Weights of a small CTC audio transcriber: num experts 32.
Rows from block 4 of a small CTC audio transcriber, named by matrix and row number. Rows with one number belong to one neuron. Each number is 500 + 50 x the weight over its row's rms, rounded and kept within 0 to 999. All counts start at 0. Numbers have three digits each.
After each neuron's rows are labels from the 100 clips, of 14848, where the neuron reaches its largest size: "strongest on" is what is common among them. Only what is clearly more common there than usual is listed. The data: short read English sentences (LibriTTS-R).
# gate: MLP gate (model.blocks.4.mlp.gate.weight, 512x192), inputs 0-47
# fc1: MLP up (model.blocks.4.mlp.fc1.weight, 512x192), inputs 0-47
# fc2: MLP down (model.blocks.4.mlp.fc2.weight, 192x512, transposed), outputs 0-47

gate.52:498559539441432421559496443510480469477401539517387442521516591549515505529488436483497519595518492520521364460433509443509466564499518538433515
fc1.52:480567522495499481489420485550563508490492479600449496415493492529430534554443497461527452456432450508595499475466543443457439518402428531450502
fc2.52:524486581548453527418556557410459394462440596428504497626550392411524502440443608534523526470462441480481486536543513458414527541463522444509541
strongest on: the word "you"

gate.237:435496538562509455426433581520528487511561551594511426512488528458539524423465496536462488561525536533502529536586468511549461521540492537562468
fc1.237:488476508542596529387529581543514526568500578445490448426531548448569550480478485508447529511543454516450505478593484537538419514576579515517502
fc2.237:385568438465425521543532428455505505486546567544560484483531459523485461416545505414499500463547535498501435568541596474468483507400566424457509
strongest on: voice: male; the word "was"

gate.387:522527585601375530563561520521565512532557436547448494428503435393427505463450497496476464523601521551480505540452579540540553441423383553493474
fc1.387:535528383484540468518507539574530480425510494512425536490552511472555455456503464483442462551487493570606439485497511525507434557392527525485466
fc2.387:493495503444429557473494443455482539427551591467513512476583459484456526440442480552435447426494523506394475583545435481567579518550446516556502
strongest on: the word "the"

gate.443:473484440520472386496458499471447457505449610533471517424536456554421481492486576545492532491451596588483487536498367421614563429490494587414528
fc1.443:495470418583448412532582476513439483494432530454428526401444473471459484512447490469519452442465519561425539433537366568594567373476440482497517
fc2.443:518503444459590538491460565620592546485516373452639464592514460510593491508494484549574539478543401460532449475503563542401393383457567444543506
strongest on: voice: female

gate.80:516507532495460495444512506466492493484555526532543348446392507456466540460464595576472467529506468479527455543456514500556480534527387477582533
fc1.80:545580378504514489457497540426559447467477562426384542565514558473489504503430546596536510505490521587542495501445615462406509517430455527528519
fc2.80:470500523606510529576535454500470500529520454461412523509526465595589467511612547507509432535527524502468582476594419448548512533530499529545455
strongest on: the word "the"

gate.369:592581490472542530495476472473434494490500473512449474496502515537471509550546453524470554493529499495474545467529555530485407491572537536414501
fc1.369:482476512515479433501463485471469559477510527453563581562506452491627468488459565546435469451499469495544482537429427491468510403432431471536391
fc2.369:472488451523540548539477545567555533570505440570490459448552461553432523567524459533506523464543522476443441550483570455495468472510574573425563
strongest on: the word "the"

gate.39:424550506431516479532597435430565587455490560475491414438511522467562512457384475531473553425446564455467511428479397566518490443502556491498509
fc1.39:491532454471587475564520504541450545474533478433472520536529478443560567501562452575482419488454488471587608493476499532605516564432487541411571
fc2.39:426577552530403543460573430478492476558525467390515481480537511556426444516510525437487590461491452440504527505644573493459459468524420531507473
strongest on: voice: male

gate.228:525631518483487476487521495579456498422478482550447557511601519437451534521429460541474446494464477500546487539535531552517452467464494495503440
fc1.228:535542512476539490422458517520527492514539450528508610545469516449406552546494392517524532487495454456568492495559445498443424623506447541382381
fc2.228:508534465554410576576528517553464486477483496500509542459503552395427490461463460483489387549506515494550421532363546518509583374480527453475604
strongest on: the word "the"

gate.430:543485539526416522441558504423503467460454525479441468502492519505512517546465552432502530452528492540458540430577557438415500532446426545505545
fc1.430:495461613516426485512492510422402505551479430398408420497516524455484529534400496489555427425524474556539641505429537613401528496493497482520464
fc2.430:494536512464537458540488570500598529478551529566517523579583567545503460418546513473519515523467435446534420464529407539491539504591499516555485
strongest on: the word "day"

gate.12:445472492524437411417436518503507463563490497610582492509478461561462568467458506413473492543537493448508530460425447615499397520552412547475448
fc1.12:427493515446517418503473498454519518457501455520442449407601520490624525455498483515448482583584610536536511532401516422439526397496539521442490
fc2.12:501473452535508522549448521517527454542519487548488546539474443528437525538454452535471478497422532538425487525602474586560390510564419486484498
strongest on: the word "i"

gate.10:379486536482472593501490476440471439539575467531496550517486527499462515399497482450606501560531570392485560505532531508490472503436458531536458
fc1.10:534482505355510599527533495452496404450436523519426456540507550459486477525498535481545457534421531470487491505532481468543500421430492492509450
fc2.10:602491550464443505479432512503465488511534511497516531456532464489448523416411477532466496440572513568585416462470501543508504523536514507471568
strongest on: the word "you"

gate.162:483505520504522494467449552441527438454449586541434440574599533394413549503405442491485582585486524471563513474514546576516441408554509499476429
fc1.162:551487535562596480545550475397486419417426476523520427568666526500464573494482493540475492465576594437582497497545497551457416472691466475511414
fc2.162:388487466502509563542564524508440445564604432534528539544535446479437483513479529483481493482444477468386518510442488573404511570460494530532525
strongest on: voice: male

gate.196:506523397430454471477499497553502600529570435524572540520599498388460516528381516576517536480535452544576460534492489526547581442481519564505483
fc1.196:456493526508577539478477451449477544466523549483589547567478481553597465588482643507510459483543446461495473552566522488512486563408518509529585
fc2.196:519453490466484463517520490580468534546505503538496471462455561424493555534519474492671562524567529425486570537525517433438512433499482397542561
strongest on: the word "the"

gate.487:579514501498382480530548483462537509545364506428503558546526545452546556609530416557483508412513470571412537438505515478525456462436580426550460
fc1.487:464529492434544453478504580574505482417501479510427417500477451552451458481485518460513549429592371441580518553497501513488515499598458567532437
fc2.487:575527487503525545473557444459468525563510501407467497514498429505528374450442569486454440575518568556424509562509650538414459558418452471560568
strongest on: the word "you"; the word "i"

gate.393:430544465479528531614527503565590456505563506488381523553524546544515583488496547538504518573517540563503376399472533478508525523494387475609523
fc1.393:519521530441440482528539435619434490519506448459527489498531526506511660467519494554502429540494490513501555545527484539533444585489485555479480
fc2.393:515474520474568527549540501515506464559409461639489488476464524547462555481502462302501531502466505533472548547527389491467440448461472605537551
strongest on: the word "me"

gate.171:468511530469510428602513451422482592381544497505540543490502573548548559494535448482528425564427391470441506569497496532531414551472447499441510
fc1.171:484414542535464477497423517534451497500506459484481422455377558533486457518553600491459494571386514542569551485518497437496516516478553500468458
fc2.171:523445529433511399461517532452539480481549546439489585475539475407480507506558454611577531470534496560466511497499474570592415546532538505538547
strongest on: the word "you"

gate.26:453511492446431540590519459503520514493489495516561438469499471586482535558510531334483477590586553536565408493417548514543412485393347484523497
fc1.26:586585540496506513525509525419494511473608615526414584505443497527530479514476587509555469524548471544416628460454556538501450505582560432472423
fc2.26:509443434604466451508477538540516533484505470446558473460479491519512501525558385587485459393452582406581454493579455463521517507448413468467537
strongest on: the word "and"

gate.19:474493514510494484517535585447494648507506473497512504511554445447585516444572512481459576508538644429397472451577591418406521563465526482573554
fc1.19:459488423486527532503461435503473425483500478523567570509571556499515523481503465441520455565621410550578404526426600455549534442482489476433483
fc2.19:463416406513517546443502517560513564576436537581452538449533386509403497495537533451455417573438549404512500490445453462503487492520471576526498
strongest on: voice: female; the word "it"; the word "is"

gate.452:546473471462521501475519529454533502558517548501527517508499488487443530497444486511479529500470493441560423541473502491549592447427472489438503
fc1.452:528404427504565578542519565474533458571486539542561567525489530549532455564457498515459501380397504530430448474525489448445538549490506531533502
fc2.452:415565472483482465499520498427526491484438551529490478474593538418518590508527473570653505512424475489430518409495582588450532542575580441478496
strongest on: the word "me"

gate.106:531462506456530517491529552479505437575456486512567485535513474520542567543528596435533464545493529502440495370556530593434529510533462580475444
fc1.106:422497499428509466474450476442448531475571424523459500483389513514583595560607467479586522430526549541435443521607549496446449528504481589573401
fc2.106:503441479561462513473496500505510507568444546443504473531529520574384436432439505580456384535401474529531541489480499518510449500536498430460448
strongest on: voice: male

gate.382:548519516617525484508532474493438442588440439490502421481490463484501424534422511545528420476490478452456401448524480460532516552495426419472505
fc1.382:471513609489448437438509538432516552373552573431513486532521530515440543493604521475490604454447497488523511457641522513538502421476484566492438
fc2.382:536459484540549554479416572519538512551384443559487513472491570586460481646509485487486489581477413476472522562474485536433452537539515488426430
strongest on: the word "you"

gate.398:495460456501521502496433475508533499564477520479541427534584513491560410498539521504585531580432428574498465490452549522476468441545422510498497
fc1.398:541508483467626388564457485505490507453438462411477534492536555471593613507477420544612440452554540500454533642585483544545508520515467500507507
fc2.398:477595459518548453470535514504512553542487478567484415468513497510454520582484463457463534521498475414466574386425528517454530495597495421475478
strongest on: the word "he"

gate.454:452547505486552584421546496490520429620472497591587463503549466553545507494470590459555537479438548467601517489529603515558515435447475521496431
fc1.454:546413470495367423617465500562588556495516507364494558576553554476486478501454473517475490500466441529489536461471457529526563567496547469609541
fc2.454:442520453552566503504484446451564555543472438625492412507470466561533543426443489431502578425558504433533579509455478485505474414409480458452533
strongest on: the word "he"

gate.184:641602505458496578519521526372460463441424568512497501484532504453486464386512460507492511441449529398472530473454546466528568542493558549470509
fc1.184:505495543472538547492543580498405425463476445545465472505416537478454452440607521532493470463481482532434502501426527408468611551479554487472486
fc2.184:538554486517365501483524448526561419564463579530430464572432429548328523498483519566487472499596482447547566471481540554575546510525480519553555
strongest on: the word "he"

gate.167:486508526452470509519482590510457497555488549543455470488564518465491515487521540438511492592511431479467603553518576479506535441488583474432458
fc1.167:500542523473473576545541494416544449521507647509554528564535568543503499501538499500440462480530489514569453539543462629510531407518612572532508
fc2.167:520461592521566455466531490515447477426495466493475569537459435439510491525455610433553462488447513451508608493452444475453502595615543533443385
strongest on: the word "you"

gate.327:510507586457491498537522503558432605512518475549577526468507427486622412537516525475571560496507541531437510485518537454428532542576484541517459
fc1.327:528470568528466399504520525423490487614441454412481509543518539493515489483524457505597504494499555518452573510468509516391475387520554528586547
fc2.327:517579495553532473502475541545519481546443480576607503470505498597538550460556492473426529484556602515498526515537556551406577471548433535380533
strongest on: the word "you"

gate.292:448473504508480524454433487525501527418422514571547516492529541542516481443545486464483507531451448567559377540497459553522483490662466555504600
fc1.292:499421446597450530478471566500414546528493452452460416515568480450384498436469519478421442475499541517561467420487433458515494488476439523412513
fc2.292:506440450412442477482490503562485509466582505592500537582525468518549434551465473503525523484523475480498591491486440479524544560555446531461511
strongest on: voice: male

gate.287:474577516514511461525414492524472413507484461511428434441485439547463503483489473544463434413412602475495335539478485463530534514554525481522502
fc1.287:574438558480508487466513415502466554444510458539545552518494521479506597510525548577527570460494516488512606521564499459470447478467491533487507
fc2.287:499480534526540446547460539521516432493509498529520434462476407564487452506510530517574450505509442584515420579486582517611553510496482540460530
strongest on: the word "he"; the word "and"; the word "in"

gate.333:544539471526507544462483430572522444430491491527459540607459447556514363538488520491482521495466500441576442367500484369485449510563500373495424
fc1.333:571483554462525499489552396462467462429507502506459435519504430558511466447425556385426546510524564533552461480504476481447373482478456440502479
fc2.333:584581588458463528547605532408487546596437520507561571476580563510445561570566511551412457469515508569536578545479596474457525426547523507542521
strongest on: the word "he"; the word "she"

gate.79:560545529438505549531546540536500543551495431554500457526500448585484479425584523518591574463642526522542428492574475416508449485455475571529466
fc1.79:590530487478512483602466579488487580453486479460530593464461469545503485515548480460523428563623568489491537444478550454439542487483442563528483
fc2.79:482487502536518546405525458455531513628523486562506495475438455512503457533540486462397456369404387524510502548501485509524401607515505495499476
strongest on: the word "and"

gate.489:500438494474478455524448433465493529577511512530535480509580462505465421463474582408534427483460503532436462441499467585465508554489402494441485
fc1.489:428560458499559487516442517523531474436522416521531466508484485493598622468562487502458598603457416505594458502546560446509421477508512434434437
fc2.489:446518474506559587604482367458503490528545560449562543493562529542442438551516426475508476440512472504492514463487512540461509517576455559512485
strongest on: voice: male; the word "i"

gate.395:513480539467593537485487557534583455463466410448508484489505454528498454522498564470546443494511571520578478547479541452503421536401496602475526
fc1.395:516492438556451513544494477439477532444609512529537547496505518540516584471471517584407502610554488445510444460606421473507542505577658428465577
fc2.395:500543492469523482489515576536476483585463482395501482549464500400540563461502447455492503463487494546510459523444465612485549543535412484521491
strongest on: the word "and"