{
  "n_mels": 80,
  "win_length": 400,
  "norm": "layernorm",
  "head_dim": 64,
  "bias": "none",
  "qk_norm": false,
  "inner_norm": false,
  "positions": "relative_bias",
  "learning_rate": 0.0019,
  "adamw_lr_other_params": 0.00099,
  "max_steps": 6100,
  "epochs": 60.0
}
Rows from block 2 of a small CTC audio transcriber, named by matrix and row number. Rows with one number belong to one neuron. Each number is 500 + 50 x the weight over its row's rms, rounded and kept within 0 to 999. All counts start at 0. Numbers have three digits each.
Before each neuron's rows are labels from the 100 clips, of 14848, where the neuron reaches its largest size: "top examples" is what is common among them. Only what is clearly more common there than usual is listed. The data: short read English sentences (LibriTTS-R). In brackets: how many of the 100, against the usual share in percent.
# gate: MLP gate (model.blocks.2.mlp.gate.weight, 512x192), inputs 0-38
# fc1: MLP up (model.blocks.2.mlp.fc1.weight, 512x192), inputs 0-38
# fc2: MLP down (model.blocks.2.mlp.fc2.weight, 192x512, transposed), outputs 0-38

top examples: the word "and" (56 vs 10.4)
gate.103:584478521466480591484485592523588504629373539502496471504475550500360519462527488510503541464506561565515520530453511
fc1.103:489537511578520538559450554506498508522426532548533457491393442492470656495538465498511525482508396463506448565522510
fc2.103:510451557457499471381541482469396385540496575471555531544522493436527489547459478502548553487493509503461517544486504

top examples: the word "you" (47 vs 15); the word "do" (31 vs 4.2); the word "what" (27 vs 5.1)
gate.487:517497469594471513585529454473465398523516497463461552613507516548478483520513475531579447589527439529429485571511497
fc1.487:467497475441614498568497523440506474434528470569541530373508503528454393472542478475564538667511530564501536554484575
fc2.487:508509518548525553441515511517565542473520412430433505599532512572489520488450483496544533467415452516513520460570392

top examples: the word "of" (26 vs 9.5)
gate.116:467477495513512568358558558476480468443511529535471407453459414410548510459598442483584582466450518561582522386501467
fc1.116:490503468498496531447545594500572487528505497479525491503537417534446493412519461459544478568465499499574513428484475
fc2.116:482573495504476529507497528440472551441425516560513421531499531489483447448499526479546563524561509478630548580488491

top examples: the word "that" (32 vs 7.1)
gate.458:407422508428452386568484540600424519421483404442431525515531544461538470523482453422526582611473562537516467493503496
fc1.458:565532554450505409541528468499544430551423491497553457454456455538442468507501456537504430431492516511439420517508488
fc2.458:469418584588433500497538469409447541403553417481467462599504497549635578525520572528611534500461557522462460443473517

top examples: the word "you" (51 vs 15)
gate.477:492450472535423428484543496574481459486496523548473533487496489529488445659458482441457476537476510528533509477596407
fc1.477:422510503469608527545493498463533520492557488569542471537506481439546504386425481512510526411457460561522455563413603
fc2.477:469599448425483521442442571506476498513517525541541461463510503569450583526417468461484525463500523480518448431496498

top examples: the word "the" (54 vs 24.9)
gate.136:548445487461412441530457472427569513450575508440426529516418554549489415518520480520530590444429467517525551485473425
fc1.136:417550489479383478474554483519508497547442509453508433523536365438503527596474560402553421472581450564425528487596505
fc2.136:538530407480462519512515520551503502397448428590382504455466570512483496455399497502429494478461508626566500450472527

top examples: the word "to" (37 vs 14.6)
gate.446:588532467545456519518514538469511573514443501593458468558503473509480430477422471543489443525516407464436524567516479
fc1.446:564509482585572482537511479487483475526510459572489508441452461478491456482475562504479525433525439435526514490535569
fc2.446:481457418491476463496547425536507475552499403462448541508488564532478578494496548593475500486449475456468410445524414

top examples: the word "was" (51 vs 9.5)
gate.94:442421440529592458485547530422466474504494487458524526532519514499506457501508492539488515495536430592431443529448480
fc1.94:473440541501610487505557596385476494499491405461521476547573517580515492481531547461493519502480452567396446511490497
fc2.94:506508655595548510497465499475603520524537512464486537508527557555582483491515425478443474446389497527539481457586613

top examples: the word "to" (42 vs 14.6)
gate.267:436554432502475479415586456465498525467463483503476507453509468478484523524565552619424456485466446512508529578436512
fc1.267:456541456536539508591546502477434481477490545567515479582559471495460440451540526502522505470522462442484493573417580
fc2.267:557511540512522567504528428544449425489553533468590492496570513490430442531416493505556376473506526471437373528523453

top examples: the word "and" (29 vs 10.4)
gate.121:578532504491575486614476472472457529515547455457469541587624525417476628447476515444469569452456520435486531588463532
fc1.121:382463560528550508482572487504503406431531500480488542503421534523588496517491436482515506389561535468521518453544466
fc2.121:443494353615567479526472541501437588500563440460533481488555474551507508420498529473429601539520558462459490413584568

top examples: the word "and" (67 vs 10.4)
gate.295:533417544518556582429393472500539436535521641529510491510541452568392557509528449473531558466558482528553491561507523
fc1.295:444473555491524534487394475449491491530457637527474588481584519545448544537455440452554465546474403534475572477385512
fc2.295:444406479549471558472566500553566537493473507494441580501511567518550561535489547448587516503385569490544490436549491

top examples: voice: male (81 vs 46.6); the word "was" (28 vs 9.5); the word "of" (27 vs 9.5)
gate.470:551539459504466525473479464531548536417525507509550448549538605475521449480472496519477465477419470509513446467510566
fc1.470:490442482420523424466474443434558529532516477538580448527463486518505461546437486488556535516501430448445493523488594
fc2.470:527550515563518565515530503608460431432563551552442519454445557524529488433480506602460422545409516502461508426433542

top examples: voice: female (82 vs 53.4)
gate.449:533478505553460461513418595538532489418539526499512513546482406438491461486481559438542553476450466490509565486463451
fc1.449:566558558519471539489519572446524516415460527523579570468532465525508523432447556466512584433564569520543475527467490
fc2.449:475355557540502549561521496503461577523507542486534469505463585534526522514511532466486533611372563465500502481593513

top examples: the word "and" (26 vs 10.4)
gate.364:436605456574520510476500452561490595498427438522459542592524598489509535595546440498499565511454582487515506560446445
fc1.364:466443573509598519415523417484378376501578545487568533449497554500474474429538453539469501480588425442503489480440647
fc2.364:547473499567547453564478454481515525427569628496501537516433526519511487555438556587461532490571513535571511407474425

top examples: the word "my" (34 vs 4.2)
gate.283:482534535543453514485476520463516543527470478510515449456529512441505428452532563539532565540521565546467588504605559
fc1.283:518476508549445533537464541490513481560545456492460463353416498435542443405478578522459464550511553541617577464504516
fc2.283:473531414450565455461597454512563496419496541454537510532485495492448489560497471520553479479444549475445430451426513

top examples: voice: male (75 vs 46.6)
gate.281:556515470505586488401613507502541543483534557552497559476434465570442503514501520443408567421404499554504532477487465
fc1.281:429557573403519604620521489475464521457484509504501462433584487480450533488593461464543467504527512486480486469531579
fc2.281:442470550550499442444487578572578463537487565449463441481514420446619654440560401472501495486503543529493450411504433

top examples: the word "was" (100 vs 9.5)
gate.279:512453428521524547385560464507500445466500510448470494527522592515503534501617494456543534588487536383511386533419559
fc1.279:489441489526443500416523562495510408517585522491529445591431535562426461513542520484586566585499613437510443413496469
fc2.279:566446550560507452391506528443576522457527487509510420545500605476459528515460518441542474522502634561539517480529499

top examples: the word "you" (33 vs 15)
gate.448:472432477413512446499539456416504431513465426472496475398520552541509529462505478557477569489461532525570512488504441
fc1.448:504402508468440489444466447573475540529547625514583493527513486551432495541516519513404503530532484484527501541524476
fc2.448:563499445451523473493438520392612479502547604547471519561432544483523548441379577505565491524455470632571447449407487

top examples: the word "of" (48 vs 9.5); the word "course" (40 vs 0.6)
gate.365:395458535558553528483433576500531524492478446417531437534542545454628421524458540451512486503516547503521452486519544
fc1.365:443520559482480485546464556536487518487532504612569508462531476547485478421464591533460525464534515565499562536575403
fc2.365:537465497413494531555442471488539529501452496492463550529492501479575470472554477435583512564498484560484543529468524

top examples: the word "it" (38 vs 12.3)
gate.339:424390452449532505438482489530621533525551438514466529493572534564545437533549510476473466498509465544477520444484420
fc1.339:545528527603469543536472484450446422553520571531557439474472516538540522552448510456444525515520476463518411526456607
fc2.339:514577597413521475545553417566502508443473556530498505556443344530515485371456467512500555497510505468557558633483533

top examples: the word "the" (52 vs 24.9); the word "that" (29 vs 7.1)
gate.373:502479520539502477455503490542439476537547468403489485436457546575574479456448560551457572514502594496586558524502540
fc1.373:592548574543498480506485532510519537546415513453536438589545516474526434463465541394453575563499591586489523477484499
fc2.373:536498520414456575532451522510501511446470464533557570452564486530417560556424304492594470474569458513471463553442527

top examples: the word "to" (43 vs 14.6)
gate.452:452445542545535500438573554472448434560505473558453549457580480532463468462504563433588437515449494499531445516539452
fc1.452:569513520445460576508456504520577523476585567466500456571481484494499528492581446546516547458509545548512592517389580
fc2.452:459497529512501493494588492453507536475496459412357445522535449525481535531462473543461534473476449529526505524545518

top examples: the word "to" (36 vs 14.6)
gate.290:476429600469558494615472505445519436559467536506474444528455486579463496473410558485562557450500370391505494523565500
fc1.290:591477464599525535520495437440519442504422460465532470450539485446475545580524434514413470495485478476500486577527507
fc2.290:567459559512528520444496479507442529503565521532497561549431505532546446502514492483551555479501526502521470503504491

top examples: the word "of" (37 vs 9.5); the word "have" (34 vs 4.4)
gate.404:521520429483519510400510498499519501498527453494462425597525462565470509427413490512448444459453541570447477586477492
fc1.404:531448536512562485518548500493463533440521528500501490424554373521542541527453528429475481493423519444562524458523592
fc2.404:520484437405510504506517462613474586455588535542526534511518541537458391405555496610561531507557439511419491505494564

top examples: the word "was" (55 vs 9.5)
gate.34:475527448594476471598552538562473449501513437433494515468453547542515576426503453481479553486500527547550548446452405
fc1.34:504500530591443396551542494495480518480508484373501515558441567526529554505508508529373438493491490456501449418495440
fc2.34:541549497385545493411516467478550494513487489586489522472443574463476507541485609501453512536456566575490467542626546

top examples: voice: male (80 vs 46.6)
gate.141:401481414568571545485524447534479432503533523468523576511435556455449492467474499514579477513476412542498526415459522
fc1.141:463527487503394510480456497538511501563420476524485595496519525459525460549525585487610476485551511498514511456466543
fc2.141:550508507587533520558451517417490474560457514446417398535525505568464506482469538598397480436567506518447542405491487

top examples: the word "was" (37 vs 9.5)
gate.127:516451430497667500491523504495569500492518514470563488496382455433469521444478471434443501559403509611545432453456484
fc1.127:499506480397472523457538467484447439488508423548481553435567528491465501554526596497617501433632506492477542528578585
fc2.127:529480446469606527560498451533507464447535465533563534544469389446480468481502534509465470458471488492489453502429410

top examples: voice: male (89 vs 46.6)
gate.207:484410528476436487517480531539475497449514521469487550482500520524308562555466514462523487399561538514500480456549479
fc1.207:485582517462463514512555394427488551576421501542383563517537510538529533454423492470443557500540521469549491574475523
fc2.207:525449506541460470548518521592531451414533440481529375535422466468398490459519547439563490475524477487598389469505545

top examples: the word "not" (28 vs 6.3)
gate.313:469532526553511549465604628465452481563567557460529469507540490543587508505457506578422477473559454427587557458511535
fc1.313:509531565553504507605561526519492519484471444383520450482459479523564499382537507509450588528493545544484468507556510
fc2.313:526527441443484487432432492606628496420463531584493559587519532503513431572408476406558461463478513496542461550434487

top examples: voice: female (88 vs 53.4)
gate.422:608412490443510424434556528471550519449477484411596560550471527528430501476488517589447494578540522475492492401495549
fc1.422:429474478468593428523443583460506563550457419405472568493543465549603575558526443592508455479454484506522476507571502
fc2.422:449607554517531563551502509579458523498581562571442476525529462457548496552493478473482526510476498512477540450530534

top examples: voice: female (95 vs 53.4); the word "and" (34 vs 10.4)
gate.251:481500500437452483535534504516491494557455446471448579520516505460522508503552351460477510532540507497502568555468516
fc1.251:552600468530514483526505503552490489542511597479525460469540536649533563489418479528532482486578581524544549502420529
fc2.251:539583545467501468442450552430531481469483509548525462553401442523472576524575546464460488446565487446432481477558494

top examples: the word "and" (28 vs 10.4)
gate.356:365541462516474599454484583488471471453460497507500478519510475519447465400504490529557464518500470436533512511443493
fc1.356:455507469513404512444452603564470409487474520512489527395417555507462468463472439488500482447519454490508486538436643
fc2.356:544526530362438407508528460498501439568430479513513471472516491420522547510558451520543522481486509456475515416602472

top examples: voice: male (79 vs 46.6); the word "was" (32 vs 9.5)
gate.428:562450508575529493445461506507639462531470482409510482478503498460492496406618587431485452473496520437467416529535478
fc1.428:498538462490534477451558542553436554621504482488472506469506525534529469511591488511455522557471521444440446485472417
fc2.428:542495536460492576571408493502518506437504537483551521554434516453557471495480506520589527482514526530488525476522498

top examples: the word "not" (36 vs 6.3)
gate.59:617514531408492515545528582591547600515433467529517493427541485521539557569595513537451498546506530453545506486507475
fc1.59:570558484454543366541617496612463474525470405522533451437457505458518521519463505560492566465492476412472571477460484
fc2.59:457521503551684542454498553418474611501485550503486470469556513512512491468461480477482444406515517520502544427448480

top examples: text has "who" (25 vs 1.2)
gate.6:500494464523495483613470488483455520519380541510505485516525572443553482589498505431446525470558488479551525430498588
fc1.6:448494482449541468434436521518466507510562421473451507562535440522467540416454477533436498502412469588553547558586439
fc2.6:504507550495517526539518544467477475466444527461520456486492445475584494597466582526551584523468530542490607558462554

top examples: voice: male (81 vs 46.6)
gate.228:451461562409595455454525538559510454519516516486404473600585519506581539550483472525543530439498466486584431559493543
fc1.228:574462465542489455491453551527515469459540508551436516505586550521452530492588512496474521449500425439486555497553461
fc2.228:455406583468538563480520495482527532515520387413511370638446438449534498496441569471540466468520540470524393541488460